python train.py --crop_scale_min=0.5 --rotation_deg=5 --arch="swin" --head_dim=48 --drop_path=0.15 --depths=[5, 5, 5] --num_labels=68 --muon_scale="match_rms_adamw" --momentum=0.85 --nesterov=true --steps=11000
Rows from block 5 of a small multi-label image tagger, named by matrix and row number. Rows with one number belong to one neuron. Each number is 128 + 32 x the weight over its row's rms, rounded and kept within 0 to 255. All counts start at 0. After the name is the row's rms in percent of the matrix's.
After each neuron's rows are labels from the 100 images, of 14976, where the neuron reaches its highest value: "colour at peak" is the nearest of a few named colours to the mean colour under the peak. Only what is clearly more common there than usual is listed. The data: photos of plants and fungi (iNaturalist).
# fc1: MLP up (model.blocks.5.mlp.fc1.weight, 384x96), inputs 0-47
# fc2: MLP down (model.blocks.5.mlp.fc2.weight, 96x384, transposed), outputs 0-47

fc1.338 167 [223 187 127 160 111 111 138 161 140 101 110 100 114 114 155 172 131 134 120 153 126 102  95 153 135 108 175 110 126 173 114 127 129  53  98 145 171  73  97 125 188 143 121 138 104 120 168 102]
fc2.338 208 [134 180  96 198 134 121 136 167 137  77 133 174 159 125 147 154 210 107  78  88 130 104 119 105 123 174 153 110 130 127 101 143 163  80 168 135 139 142 137 119  97 154 192  80 110 141 163 203]
colour at peak: white

fc1.278 135 [128  91 124 125 136 123  86 166 157 180 112  86 140 101 150 103 158  87 229 114 127 147 134 114 162  87 182 128 161 118 137  96  98 109 107 115 125  77 140 124 116 141 153 143  69 144 110 158]
fc2.278 137 [180 129 156 105 121 150  93 184  79 155 174 141 157 149 151 144 146 171  92 137 105 145 142 150 166 181 168 168 115 177 149 116 121  39 144 124 120 125  99 106 116 142 113 152 164 132 111 112]
colour at peak: grey

fc1.99 154 [132 171 133  87 108 105 149 133 126 118  93 131 113 179  95 149 118 122 117  43 164 125  71 173  99 105 116 127 108  98  88  90 164 113 145  78  92 163 124 133 149 149  92 115 153 177 116 113]
fc2.99 176 [ 65 119 115  86 116 112 115 166 123  99 155 133  92 114  78 130  82  91 114  99 142  61 158 159 147  81 104 141  87 142 119 191 155  89 123 104 134 153 114  99 138 117 164 160 173 145 124  94]
colour at peak: yellow; green

fc1.219 060 [151  99 128 127 143  96 172 164 127 104 196 135  68  99 156 183 120 161 105  74 133 124 137 111 100 126 147 147 109 115  99 107 114  89 222 102  92 143 171 128 128 104 101 146 150 122 153  81]
fc2.219 065 [125 167 120 134  36 122 146 130 158 111  85 185  62 104  74 133 110 133 116 108 158 122 127 156 103 104 163 115 126  42 117 179  89 115 147  97 129 119 146  62 135 165 119  90 125  76 168 120]
colour at peak: pink

fc1.116 053 [107 147 146  94 140 140 107 108 160 153 144 133 143  59  59 114 126 154 159 136  62 104 194 157 166 131 133 152 146 104 118 148 157 157  83 125  87  93 131 114  70 128 118  80 146  84 199 123]
fc2.116 063 [163 126 160 129 179  50 133  80  77 132 137 122 168 121 164 168 102 105 119 160 168 152 119 148 129 107  52 162 163 185  88 190 111 148 170 155 153 100 186 140 138 171 109 108 132  99 103 162]
colour at peak: green

fc1.124 105 [124  93  60 163 203 141 152 151 111 112  87 152 118 145 134 124 151 147 170 115 143 111 119 130 130 136 102 120 109 168 105 162 185 116 132  99  68  81 176 111 109 117 107 118 157 126 106  51]
fc2.124 140 [123 121 144 172 142 144 146 166 125 110 112 165  84  76 121 129  97  96 129 185 164 132  98  97 111 133 118 161 115 166  91  71 131 132 139 105  52 120 158 193 117  79  85  94 143 141 139 199]
colour at peak: black

fc1.86 054 [145 113  57 155 169 126 111  91 175 132 118  79 139 133 114 119 170  84 145 120 179  75 104 186 175  99 156 111 136 125  88 144 208 159 112  55 145  98 141 155  62 139 126 121  95 178  93 122]
fc2.86 053 [122  92 190 143  74 124 150 144  70 113 109  84  99 123 160 138  91 151 185 147 146 135 160  97 134 101 131 130 157 135 177 120 111 188 188 203  92 135 133  46 148 175  91 121 104 113 106 151]
colour at peak: grey

fc1.4 060 [154 156 115  97 136 122 138 117  80 141 175 111  88 161 124 110  69 111 137 103 138 196 118 136 165 101 116 177 165 209 175 125  72 125 119 126 146 180 107 108  82 137 116 133 149  40 133 102]
fc2.4 066 [117  84 159 142 143  84 135 111 140 112 117 132 179  90 120 109 195  70 112 135 135 113  90 119 106 173 109 113  81 120  96 164 132  79 108 138 139 144 146 126 131  90 171 122  79 194 144 140]
colour at peak: grey

fc1.329 078 [113  94 109 137 141 103  76 130 165 103 125 117 146 178 120 139 165 117  82 103 111 126  71  79 108  76 162 138 105  81 106  93 123 158 126 200 169  74 149 148 105 137  78  81 104 161 172 109]
fc2.329 095 [161 155 152 104  90 160 137 150 145 143 165 162 105 178  83 115 102 145 137 100  59 108 180  92  68 109 165 105 133 152  58  89 104 171 127 162 145 113 140 106  86 121 144 120 145 112 133 143]
colour at peak: black

fc1.295 028 [122 174 138 127 141 125 133 122 122 142 177 125 116  83  97 176  94  96 131 116 131  88 146  93 164  92 155 122 122 122  75 127 100 167  45 118 142 106 174 196  75 116  63 158 134 161 185 116]
fc2.295 028 [178 124 140 120 162 156  78  81  85  80  97 119 123 118 141 178 146 164 112 119 114 123 158 199  57 163  93 120 102 170 121 135  69 118 129 119 136 116 183 101 175 169 163 133 153 102 130 132]
colour at peak: pink

fc1.172 111 [157 103  72 103 123 108 113 107  92 152 165 100 124  84 166 117 120 186 164 164 109 101 116 112 143 127 100 180 117 133 147 137  59 132 169 133 100 129 158 107 149 174 184 160  97  82 133 166]
fc2.172 116 [127 122 109 136 157 145 152 113 151 155 187  84 149 149 117 117  66  75  38 112  59  82 158 117 161  93 143  93  96  80  60 164 148 135 110 128  72 128 124  97 136 110 131 124 160 141 126 107]
colour at peak: brown

fc1.265 066 [128 120 147 112 100  41  93 131 164 150 183 152 108 108 183 158  56  85 166 118 152  82 136 154 139 109 115 151 118 122 133 144 152 168 133  96 187 150 157 202 128 105  89 213 144 136 149 107]
fc2.265 080 [132 120 108 106 153 105 137 132 124 131  87 171  88 176 102 144 162 113 141  86  91 133 217 152  84 142 135 140 131 145 182  74  97  99 164 172 112 102  94  81 104  95 134 117 121  74 226 130]
colour at peak: pink

fc1.43 126 [121 127 146 121  97  79  91  92 123 130  97 175 110 134 159 113 137 140  96 142 208 151 146 113 126  91  94 131 123  95 181 105  96 152 174 152 153 153 103 133 163 186 175 183  89 155 173  82]
fc2.43 134 [ 98 133 119 149 161 104 148 125 175 106 115 216 167 185 136 148 115 106  96 120 170 162 166 128 108 139 147 170 161 147 170 110 138 194 125 110  81 133 130 141  60  52 146 105 174  78 165  92]
colour at peak: pink

fc1.223 119 [134  73 144 131 134 166 146 111  95  63 113 161 141 113 127 101  92 121 136  98 125 133 100 142 154  80 128 191 141 124 129 124 159 124  80 116 160 163  54 118 151  96 152 145 131 153  64 202]
fc2.223 129 [166 131  96  75  88 121 169 206 125  86 110  96 122 147 103 196 155 141  97 112 107 116 117 142 147 131 160 175 101 112 168 143 124 201 140 172 100 131  44 179 133 121 133 182 121 149  64 141]
colour at peak: grey

fc1.315 209 [168 133 181 160 152 148  81 126 172  65 154 169 172  91 131  90  60 174  87 105  84 126 129 111 121 128 217 123 159 124 121 111 160 117  84 104 119 125 110 142 148 138 123 137 152 107  88 125]
fc2.315 164 [103 104 126 183 130 102 168 176 105 139 122  67  98 112 143 157 149 127 185  66 143 181  99 174  82 126 145 126 152 139 105 162 106 151 112 129  94 123 138 118 153 136 131 106 154 115 162 136]
colour at peak: grey

fc1.117 117 [123 128 185 153 102  97 109 139  90 138 144 153 128 121 129 161  85 149  82 120 196  81 124 109 112 160 136 136 134  90  71 104 143 115 192  77 133 163 157  74 154 222 162  79 106 122 150  70]
fc2.117 125 [121 145 137 112 164 173  99 147 116  97 144 141 149 162  78 100 133 121  66 119  78 154 160 171 128 152 138 150 136 112  91 106  92 114 183 105 129 100 109  95 142  81  62 139 181 167 134  35]
colour at peak: green

fc1.242 081 [182 147 103 117 136 104 143 157  57 128 120 131 144 121  83  82 130 121 101 146 109 195 140 184 191 132 136 141 146  77 120  95 131 141  49 149  85 118 135 153 122  93 162 129 167 154 100 165]
fc2.242 089 [169  91 142 131 169 139 108 164 114  97 152 127 140  88 154 145 176 155 155 107 126 106  90 111  83  78  83  75  85 167 185 122 169  97 115 124 105 120 110 149 112  94  95 103  78 183  89 182]
colour at peak: brown

fc1.168 038 [149 148 145 106 152  95 162 185  95 128 149 171  97  96  97 169 130 152 103 125 153 181  93 129 124 157  82 175 129 241 166 120 156 100 124 132 124 201 140 134 116 143 144 207 162 142 126 130]
fc2.168 035 [120  85 128 157  72 151  69 142 147 154 117 137 122 123 131 125 152 140 170 114 121  97 144 154 137 147 194 113  78  64 132 117 107 166 150 103 107  35 122 123 170 160 100  73 129 147 139 148]
colour at peak: grey

fc1.200 052 [ 75 205 158 155 152  81 163 103  81  73 114 139  88 159 128 102 119  87 107  91 120  63 126 132 127 103 144 180 136 119 136  91 132 105 118 124 101 140 186 146  92  66 150 164 171 107 192  81]
fc2.200 063 [179 115 112 123  92  76  67 103 112 120 120 103 106 104 116 173 186 154  90 147 125 124 122 197 127 147 152 165 127 169  59 173  75 125 117 112 158 107 149 123 152 188 127 118  99 111 141 145]
colour at peak: pink

fc1.308 039 [114  73 139 129 123 114  60  72 112 117 135  53  55 167 159 130 159 109  91 175 160  96 161 125 135 156 153 128 121 191 156 142 180 130 114  73 111 104 159 123 151 161 178 183  66 114  95 170]
fc2.308 042 [116 131  95  89 160 122 195 119 125  89 119 162 159 118 129 158 104  72 154 115 127 119 107  97 175 123 150 112 186  84 169 158 179 122 158 148 152 156 145 118 129 158 110 141 155 101 141 116]
colour at peak: brown

fc1.213 174 [134 169 112 151 137 159  63 162 102  71 156  87 149 119 166 133 140 152  86 147 150 125 142 171 170 161 161  58  79  78 128 163 157  93 121 170 113  89 200 148  83 124 154 152 116  65 111 131]
fc2.213 178 [ 72 110 162 143 125 148 105 109 104 126  70 133 171 118 161  94 160 158 126 117 105 106 115  68 108 162 177 122 102  84 145 133 103 104 155 184 108 150 112 151 111 161 139 183 140 109 145 138]
colour at peak: cyan

fc1.216 044 [164  58 135 114 128  79  97 105  81 155 135  85  82 126 111 148 130 109  82  92 132 129 119 175 180 117 135 107 128 166 132 145 136  95 147 192 133  82 144 125 185 192 103 157 146  96  85 159]
fc2.216 046 [ 94 125  64  97 140 141 150 106 179  48 142 114 131 153 140 124 104 123 161 185 134 101  79 100 103 149 138 110 146  63 181 142 176 111  51 179 101 168 163 163 109 129 128 131 122 100 166 145]
colour at peak: brown

fc1.189 090 [117 156 112 208 129  80 123  99 138  60 163 124 138 145 102 103 137 161 132 109 110 184 118 141 143 114 147 168 152 162 143 160 100 113 137  89 216 124  89  89 112 134 124 108  63  89 108 200]
fc2.189 102 [ 91 167 152 141 116 156 146 114 120 124 119  86 137 142 115 119 197  89 121 155 162 149 150 103 134 141 115 233  80  69 108  37 149 208  99 140 136 159 110 172  99  70 121 136 119 116  94 102]
colour at peak: green

fc1.30 052 [139 100  83 135  97  98 138 138 100 114 128 110 175   0 131 146 125 181 187 157 181 133 123 176 108 148  88 138 132 132 153 118 113 126 172 126 119 129 187 140 116 112  67 116 165 100 187 130]
fc2.30 050 [139 126 156 163 150 154 120  71  82  75 147 118 151  90 145 186 146 163 118 102  86  94 195 136 150  81 133 150 107 133  95  98 120 141 117 102 125 115 107 146 152 118 159 175  76 125  92  93]
colour at peak: pink

fc1.152 045 [146 155  83 132 156 104 147 155  86  98 102 142 121 106 108 125 132 148  83 127 201 137 105 126  94 154  62  98 108 148 118 145 160  62 113 200 195 165 182 151  89 120  88 152 124  82 155 141]
fc2.152 042 [158  96 204 159  64 150 112  67 207 108 118 119 124 116 143 127 132 162 187  94 113 122 136 133 125  87 160 154 104 124  51 147 116 159 107  61  89  64 132 100 124 123 148  94 154 155 155  76]
colour at peak: white

fc1.378 044 [149  94 177 118 150 130 144 106 144  79  95 111 150 166 125  55 164  88 187 137 129 135 110 144  93 167 149 107 163 107 103 119 132 120 152 123  91  70 136  76 130  89 171 168 143 130 106 125]
fc2.378 047 [116 135 136 159  63 136  97 165 103 126 129 113 130 128 126 131 140 123 142 157 101 168 136 104 160  71 149 206 141  96 176 155 174 140  88 116  75 120 114 119 134 157 125 103  97 136  88 135]
colour at peak: grey