A small multi-label image tagger, trained from scratch: patch size [2, 2], batches of 128.
Rows from block 9 of a small multi-label image tagger, named by matrix and row number. Rows with one number belong to one neuron. Each number is 128 + 32 x the weight over its row's rms, rounded and kept within 0 to 255. All counts start at 0. Numbers have three digits each.
Before each neuron's rows are labels from the 100 images, of 14976, where the neuron reaches its highest value: "colour at peak" is the nearest of a few named colours to the mean colour under the peak. Only what is clearly more common there than usual is listed. The data: photos of plants and fungi (iNaturalist).
# fc1: MLP up (model.blocks.9.mlp.fc1.weight, 384x96), inputs 0-95
# fc2: MLP down (model.blocks.9.mlp.fc2.weight, 96x384, transposed), outputs 0-95

colour at peak: grey
fc1.88:114088150120110151160139215131184108150135132188126149126160090123139148153088106091146103135120169092111136118147068174109160135118092179136152095138220129098140130107097174082150180166115105127118097121125065093107160105133098098093131146144158076109116087150147085089111167081052133095
fc2.88:158126141108140049127050062107105122158139122136111208070112143109121159110160123127132085109105102132181133129100126134147150147128137082149155108135115120117112113114084067141080143124089133152131162119143145155139118112199154138111178139158056177180113105092137079120191147180162201123

colour at peak: green
fc1.50:102140095118165111132100149101109151119124146094117167083139111164081141161132115105217134088123108138192114053182181162118155114148117130096108127171160119182132107089109132120138100169097195118151119163076142172076130170123182187067131091117183103135119117142118117114104141144149090064
fc2.50:151140167094106099123196130085112102090132106106116110157115133149115111160173133120183097143185137159119114077071092112180118132174181186193057101125193123091109101118104121088140134062148109114099125116126172097100080125124096124208161112173119148103149160092137092145134100152137166149

colour at peak: brown
fc1.170:138101167108140154107179142140139105115185117116161144092171132097104110168047118061126107149156121091098134124128123134069165098156075129156157157097161125108099106164169191110108174115157079103107107102154112123154151137152112190173117088067113062111096166176132119142148081151196108103
fc2.170:047147100146094055106091119130114143134163075129111128095118130110124135166161132049154178137081159137113201135134113126156154158081121144127161116099067086147162142107105113178120096194140147093106112196134135180131076145120169113112105193139092087142140154099156163127112172162139135097

colour at peak: black
fc1.103:115145155115180162129111141112080103121072153148098221158117085146140091125129130122172107069113158148100115128062135131157126156083130142089173170080114153128092147206129143131139113118187104142150151137183100137060138064101102151142151150176077062105114150088172112112135142097105130125
fc2.103:123106132140105109130159116162132096122193175107105179092174182135113097129137098126102182079096104117148089117051088109060140111128151145124147111136112138120186198085114115099123136105053155143074142167193127111154098103129097176155145135189122157118113131127083128173175147083164160117

colour at peak: pink
fc1.97:137153140154147094138139149219141139137119089153131085174117094111113125145096158139156140139053156092118179124107129152145143136123108049119141124177127148116137163167155169136151100076124146073143180091163096156095161137148189066071123157176089153165173087079082111110142093133108112086
fc2.97:105096145088115134129070135046142091157118167063090172108163138144134097149176165119148105151172129163103066117134108110099122160156137220140135120118184149146131122096079139169097141168138115175156132131082159138099159085091103116115111086164097110154158137202150100191104121116109150089

colour at peak: pink
fc1.222:103116106101181140132157149201088107112119096110139185163145134146147149141127166152150094137081140151149211043117090110147100118139144178161138119140133122098076069144099143136173129102104072100080114156175112137100168054153113148119135116206121158083113089129127123140094078135153171129
fc2.222:149138123155138093132150111162161150110125105137110136168176114071132082092128136095148152139102152087100115063174148135129094142170158109081116111029074146140126137159107142138107153171144207134131116153086089174095150027147110132130134153074149121172165137099134181175118122156114092160

colour at peak: pink
fc1.146:149164152104146139141122109123150128065134139140109188173094148094109148115103157119130086100092198140071063138143170082098155129141149154083104099102146167134125149140063132142156133141104105057136170130119140123185109119140107108162167119187102120120208116127118231134116111179155170106
fc2.146:181176073095164155125155146145163110146124091099151073127083133114155093143165147129139095172090135105168086179102096168062162096088138095123137158188094127093115099154155138141092119104183084102050181111141110162125084086092146142152125155151180122158174127122099178140101118150153097099

colour at peak: pink
fc1.30:135051174155170098172124154139129128114179150143136131160186147066121163111165164120103188110160194103077155148116093112109116136122078111178133128120108145173091109127176163095159145182093167162146106086094118145136160112162182072162156134138149177137133136151139149148134163090077079167
fc2.30:156142091093102156116117167133147089161067101141121136153114153168171102145108084097084115189138067124137176153103086173124159102180137151106129156186146114074098128082079111153123124118182093182095146177192180110094108140124097149114118116126130154227126129098102112099105095120109161122

colour at peak: green
fc1.319:142155140213137126104091107155108113102129183126102105141137179177100121117054205178125167137175150079155155133181107118135120132095155163136156146181165181188129124110162146165109132140091188151131148073124112147129165175161117075116095132177099136160099122103170142080140115125143084115
fc2.319:106108162081144120200125170070134187089133162174160109112127106103155112206180170181185074116135125154081088149160088134186141067188141097130108104081109109155087094175135127138153068188139105141111108147135132130109119110083089141165141123126127108134140144133133124131087099091116093146

colour at peak: pink; white
fc1.134:129167140100136111093167145080129110115133085156223138157107146055148172097115155130108156159128182089083111110112133081181136162168123108150139166171141143146183145094133084124143110104105095140122115132172140095105146110072142131126064070201066113141128152160121148104165085124068119147
fc2.134:175184113106100108154169149133120144069114090109150116134089118102153129142148125135188110102149129154136092159131137109154164139108140117156208142123069114102112147143204109110091088095131104153164130120058192118159116149088108117155120072160095072197135217118161132111117112091109130075

colour at peak: brown
fc1.381:094169115133091118137128137091093125148113093114160076110090139128095089193088166168147156157142144096128135122208135188129148154122195096068138131148115153181149122125131104166142126165097157085148138155115147128111106123041140187086111183063167202140112139090108119114082137142116101120
fc2.381:139059179129163097156176172114170133091122176137113126167126127178154170119125145179151090075145100124156116103134070099177083097165123174158141098067183126090112144149114140085159121114173115098146106111109086140133138161104086079184139071184112085126173099124145159097136114116090149167

colour at peak: yellow
fc1.85:132175138179174143170142155148099078132130161151120074140080149147142136115025198109091123112146181145122124068177123145107142127100116161119095125147149084153186103126153127158124136180085165114121133155142109115119103161149146156117158087172118142095119078104125078102046120106060106140
fc2.85:182107149047151123118099077143126119108169128101133145152115185122123131156205135169130104182120080163071149164143077123169077096167092140119082116142122080051118105126135167131075108165171168142118141121136150112133116118130145052171181123197110125154135109099123110134095124120086144151

colour at peak: yellow
fc1.301:130155083086131117149172161106122137092162081159081079120075145132086146104083165108098135105121154140184103156150087142114107067183171147149127109087097121142125155073106111143144146109179117171101183062152127119145156084097160106123131121171168088143099122115164068198151144173169132169
fc2.301:110114141132129169125097114108140077126138138128055131141068045120129140144100088179107111112131146145153172140101135133127053155130145125126171101169131049130163125107155096118171093168134153153094142091185135099198128195128103197089116083124157106130101157096100184166167133144086136141

colour at peak: green
fc1.230:134164121133127095070160131124097144096180120130127116097098153096084143100132146102122132200116140116148077134124135193111144167127109083153131087154166148157189121154197125189121111120108134057109177127119103194098137095132144111077147107078143119128149105111174085147069064080089100175
fc2.230:098097088138076186105164149136123118120151123141088047140108144139096089130131127114145107126084098192138133102131135149152133099122114159180074134096155109120152116116193157111167062149113048127155111123135136131081157172178182140058139133161154114092090180180112104170184167145130135104

colour at peak: green
fc1.7:150131123074133168123124088144159203159165101110109212084094164129138116137166087130145094178185116079136101151156215160150146080180119157103137131147150126140104122153126193113115127139094097133141092111139102197126189140121125099104126083118112098157108115115132101170123080185177111094
fc2.7:083181025151114157137100119090100153111138076137169104083141101108140133165132159089158101112108190138152139116135108194179114131082127103156145146144162102129145122156117139102167096151170144066065106190097107110073112147121182159102140167120111132096125196097164136151071150133117135134

colour at peak: pink
fc1.117:093134127163138102154137125080108123136140116122120187114139124154152165167115144156179100077120130151158096182158092110116143111083153138100148154154155115115081114181131148167185047134143069150154145176115167186149075137117067117092086183158086106209091075129095139086132110137111115110
fc2.117:154094164172172096117147132154123137096167153113144158156144116101140067160136167164138116078081147122096098161077089132090192094143177142140174152143127102159061113132145127053123149113104154189094167076139161165124074092153149090164092108115102111129124157154092149173109122050105151115

colour at peak: pink
fc1.15:112145141107111123071138080124131142146164173113170151202092139107139128113125170170127126150120127175060077182113189126112083092135150152088113070083082114127111168155141118108098155079138161112153182212178134140148087116084111118111169177152110096077097109132153132166135171143145135094
fc2.15:156137067154101154166185175173128143132149126168101074140117166120149141067137116117093174132130134074171148155173107119051156084116080066125131117138141155089159147154154145097099111126086123132101110107076068065121132118193136169156110143110125092139111138171110108164201113160171115111

colour at peak: brown
fc1.180:102129061109140095092140128108199149136104072119106201092173144183130147215134113165138122104172076115148118144131097129180108108110107153132162113129115103140116121134113144150110095148075081158127112228103164129094176169130077157071111082122099100163132085135119141177123125122123140146
fc2.180:163153168135138163116152117090081176085124101136129131119099105102109159088103141142219080078112157158087132149089154129136146114077154120142148090107174146091084100182165084097156118071155116143131159111153117112161150082123177136106141170077129163026094112107150169167117168126140153133

colour at peak: pink
fc1.138:109162084183161106155099090199135058127161111155129068154141174073133177098102180173100101052118105119087119130147152127127144169147102136169133120124165187117073141151105121123147079164087184084134111148153133169150151114105128121108149131155060105125100114163097176106156107121168145150
fc2.138:106144123140159166133097153095201116100108108156116070107103107108116134129114198132127167143103108115060089166196126160088201078147121166158115131105131137087109098159109094090107101143168086177137184113145126143132105077085103126193102114159182161121156142139125158074078123140102177106

colour at peak: pink
fc1.113:125207148116098144088101125126087133098101159149145144133070105105204124145134190113149102123119154134059114123089143135091158092108146183085204126144129139137113123151094137142187129177185074131145095110152090172080097107158138088092143085136170120131116153162070096076117157148122164105
fc2.113:163151159177135164098142116169159124085127147067151140152174120132149130112151131162068174092157108096066100155092153168151164098124125129033166154123098094147096164090098125084146117164120089093080107159131069112122125215087113150099121153092114168132149100161106108183125164126148106126

colour at peak: black
fc1.213:091066211146137059119132169135166109145227148147111122098140081125125161180075082129172138086106107103153098081153143132126147133096105159148133150108086167115094125071119119117113146167133117155144122132134128201127111141188099186133152083130124082080115129123080121095135172121131156088
fc2.213:096109117128107127121161074152081147126130105180137114039094154082111130121127076108178164126152163125090183086158214088123124156145131102164158092093185110130126111183074122062160095117125127110141136142163122126160153134196133071131110151149131185110144152082133087167164156145117127105

colour at peak: pink
fc1.147:125120147161129117096122135226119109112138102115110120163118141099126159128154153128130142146038136137095092107094109104153088099170152136153213063093110095134085139106127119060173098113116163175150119140137132153146164142092149079127121170176119071115109072190142131070140113113111142193
fc2.147:136146083139130166127078095126110106180128151158129090124127098110122092068152174113065065142161090147084102143165149164101163164146108138200102175117130147148118137150105141182127136130093144189143058072119173123074165084138123178129137084084106172132123129157157083135072158103158147109

colour at peak: pink
fc1.270:121071098132122097093150116072203187149106052174129210181187145133108163135129144100099121101129176137114131137088136153143123103167137188161104166153105078130102140137109145101122113149064103137114098150142142134048079126133159096064129130134099107122156119140149113167191127098111135110
fc2.270:106164103119108112128052106066152135137120133113143155128162124101179152098153117149067115147144112120153180175145123164086156145138099102105119095129136124076095121149130154123130111094137117190114192127085094097073209120164188171094105115161157117083112203069141104166096116182137160119

colour at peak: green
fc1.6:104121148115118105106123126133110111099156136137128103137120153188125159136107150100134156104066137129146072072137161138110178094146132200118143139097185125125152104080142145109079100173086189110136098156073112182162124170132134133059117129079154062108098113170123130145126187120084110025
fc2.6:152125157117141135096167091102077085135103122157108103068121099104139130167190119116159111149156164124178133148150044115183179117124093083111056147089197143150117094151113138149101105120175072129126122101104122142147152165149130134167140096120072098143132194057155111099119122173180158146

colour at peak: pink
fc1.356:137098166127116086152121126098112155086127092111118110133155105084123194213119131176116123171125157176127139186100142144089073130149126081124133117069129066096194124125145096092109120138150171088212128096090116151120168050163128158087104126192106121154123149108167121151118158168127139129
fc2.356:111147138143170120128138192142138105174119164140134133107124143112105117129087154137154089158082109089139151152102115095055097118198119113149136198089118154091210130173092137189112172119077098099140150141120172157027122126146117117126135098129076182130076116133160119134070123111100151092

colour at peak: grey
fc1.341:155137127145135138125152152174072151164140126094166074115195138148146132119090150136137113149077077124146090162139170078124143093167119105113123206110156048117064138105185180075175131127092165135131125118141096149136123116095114168131099107140151181120118124151136086094065056158118177140
fc2.341:107121147154179155123141115103079162126144162115153130114160135150099180155089119173150110111108138109125159152116147114116101047153192085161186140183149096215104140083116109104158140150063077078092110100149147138144137044154106138139084121184121150126116100101094140131110142068098173136