From a checkpoint of a small multi-label image tagger.
Model: 32-pixel images, norm layernorm, activation silu, patch size [2, 2], depths [5, 5, 5].
Training: muon at rate 0.0027, 11000 steps, batches of 128.
Data: 90422 training examples, 15.6 epochs.
Rows from block 5 of a small multi-label image tagger, named by matrix and row number. Rows with one number belong to one neuron. Each number is 128 + 24 x the weight over its row's rms, rounded and kept within 0 to 255. All counts start at 0. Numbers have three digits each.
After each neuron's rows are labels from the 100 images, of 14976, where the neuron reaches its highest value: "responds to" is what is common among them. Only what is clearly more common there than usual is listed. The data: photos of plants and fungi (iNaturalist).
# fc1: MLP up (model.blocks.5.mlp.fc1.weight, 384x96), inputs 0-47
# fc2: MLP down (model.blocks.5.mlp.fc2.weight, 96x384, transposed), outputs 0-47

fc1.25:114127160099144139097122143147145152117114090133099113108104088126142088122128135112153120106123151092080125138128163119150121155129146140119127
fc2.25:113105132143122074116139119153132165146109083156114098141118136149163098111134084114081133095160165163097096115091117132136108151104139125131164
responds to: order Asterales; family: Asteraceae

fc1.368:048081177093165166141127131151127154098093143167111169094103137114104169116139120117130117119145160122095096145110123127140126161146128118121135
fc2.368:124125146080096146130135145139126080180139114121129128126139108105140104158116102129158139120131120122119097122095125157112139204110084094110140
responds to: order Asterales; family: Asteraceae

fc1.142:116139175120153099125108175118131135110139087148101074119140107168132090093145106097187152098069129125126130095117099093113165111156123150142118
fc2.142:107122104095141123134147115172137150149149096140131130114140145118140147165100145132130169101161179125127128091153110142057123115091112091138086
responds to: order Asterales; family: Asteraceae

fc1.45:097118175084153156129131134150125145139098155081144130103127123117123188137171115091136126112120171113088091170097138106151104124134108135128143
fc2.45:110134141113125142171135183113100115167089065101134117164071119109166112159114131141111180127153151116124123093132086163126153107107120145108142
responds to: order Asterales; family: Asteraceae

fc1.130:111144112115125116154112119149121120143107140123117160125156188135122132147152116094147124141138132130125116103129165134124121133143115087133159
fc2.130:115084142124160132095136121118146164096125106149132109157174101153143108112105105097169139103152131119187176131142119130107164119080113126169112
responds to: class Liliopsida

fc1.353:128104137159123123119133121143104159100084167125092163078128119116185169081112121144135120149146113120155152134152147122116134116152127115098186
fc2.353:122147101081106141139136108139087129151131123104160118171136130093141161174107151133076124135173160141124122130098130127152099147121115154186121
responds to: order Asterales; family: Asteraceae

fc1.274:101128112141128151116142101109103123118104127120152162135131145139120186119105117132118094136158162149138119139146124150119094105154124131141139
fc2.274:138154146100140131105162141141099135119123138123170111124103116130174141130110140152075136167126122135149104151122123102103158111167123181159102
responds to: order Asterales; family: Asteraceae

fc1.254:107129118142140067107132120118155111125161132109114105136106124084158131095199120121159174110143164122120123144109139151127126128113132157083132
fc2.254:145127135099116106170136119131151111115135145157152115149118147134090169095144103123085135094118129116131143114155172138136133122163144123116119
responds to: order Lamiales

fc1.158:108110102120100146129155119089065110130118129095130074109126145117134142146118144118140115098130133164095168111137122127106132169161118170144131
fc2.158:137122088118140095130098144117131112115142172116141129130110123096099112142114142155171102140141149133141146146206124093129157113125131102078127
responds to: order: Caryophyllales; order Asparagales; family: Asparagaceae

fc1.154:132112105156145135091135098119193094149148175133111103120118122135133138136156152137132147145175128118123132123061127151156119114061143140137118
fc2.154:167156151110133132139108095110112092125138151135115163114172152086089157135134128083086127143114131114118126169103122140132167137174127095124101
responds to: order Lamiales

fc1.61:108125135130175128104150112118127150111105173162143099095097126112097165097133146160115110085139141088124141132158092145125101142146133164123164
fc2.61:122182123090118122120142103134083072135136122158157135150137135115150156107139168108155111152201108177125151144127101135132149131135121138125116
responds to: order Asterales; family: Asteraceae

fc1.247:141090119065165111136150149145126108150087160128106092147139138137070156139119129155145126092073101157102112116145118118134088153141135137108173
fc2.247:166127130140125102122159108176099139136167165112116113094157078089109133106159142125092100100161125090170150051108127118135141164129116145147134
responds to: order Caryophyllales; family: Cactaceae

fc1.50:147117135152129114138101174125153147126148104136125107093097119131142084110120117118159140116098106097122169090137103131155184076147146121101130
fc2.50:120140105132108163139118165158118106178126096125139131175137112132100135140110113110124130125125138135082095099141111134108106139136116177161114
responds to: order Asterales; family: Asteraceae

fc1.382:121117129170143090118107096114084133121128133147128162117115094178137161157121151124125094122129120143162144171118130076137143115162105102090170
fc2.382:120163103130094138155139176136150126111115121139116108150174118155092113093134121104142121180127123144101120136155126115094096118066134082102151
responds to: class Liliopsida

fc1.259:126159132119118158114085115096083157123181177115133093109112158117138134127096107116115120125132129151117127172118140092180149144109113126104136
fc2.259:110099116104139097099122169123141162149140109111175135171136108122136094141150166175152125155163114098098121122164133117146066152154118125166167
responds to: order Caryophyllales; family: Cactaceae

fc1.149:129115138084132151118138110099134143130177097118133125125139133091138155101097155166123115112152096142131118173108177107086082155180143124145120
fc2.149:125090159132125111091134117113138123136127165144156178148134149158114112114116120156116174138140160117126098111143147144107165089105130115079129
responds to: class Liliopsida

fc1.257:090118162106168167145117148135146137118095158089126127066108130101135188112152130145120107123113124122106126166136129147150133086138119133121157
fc2.257:162169107125150140102137121147037107155118091127147107157095151138130127102107122123121128128173149126138130168166175123091095173101106155120099
responds to: order Asterales; family: Asteraceae

fc1.287:111085157111104145129100097145120141141111131125110109118166114135132129176072131116118114121145071147139138132141147085138139101142106114166131
fc2.287:103146097139083150128138108191129152101171134139135099159134116152133153107131123149089136124145109127098125114151193143125150074131138127133122
responds to: order Lamiales

fc1.203:106161135154170151113089139102083085121128110094118158139143135099145162096112125123144126147133118075150090162120201189087093117145120137124093
fc2.203:122117143125132115096131113086120139141137190121111120134160115125108145134157138095130152051124071127144159122105124181119148118125110135097101
responds to: class Liliopsida

fc1.180:114151135149105139141119115139103154095100172106160086152154159124137095126084098060137132108123127111106161132148132175122164158154093132108131
fc2.180:094137125102118121117143126129134152123111149114168122119140098122101133106117149121152093139156141158176138164154117057119122157142150119117128
responds to: order Caryophyllales

fc1.143:094123076171151099122106135156166116133132135120114147131176129162113139127105124108162098099134107168131110092099144105157152148139125107103146
fc2.143:090109104126095104056137122139126145090142171130151124120144136125136113106108117117158128155114124125156164109118125120113109077142148135100074
responds to: order Fagales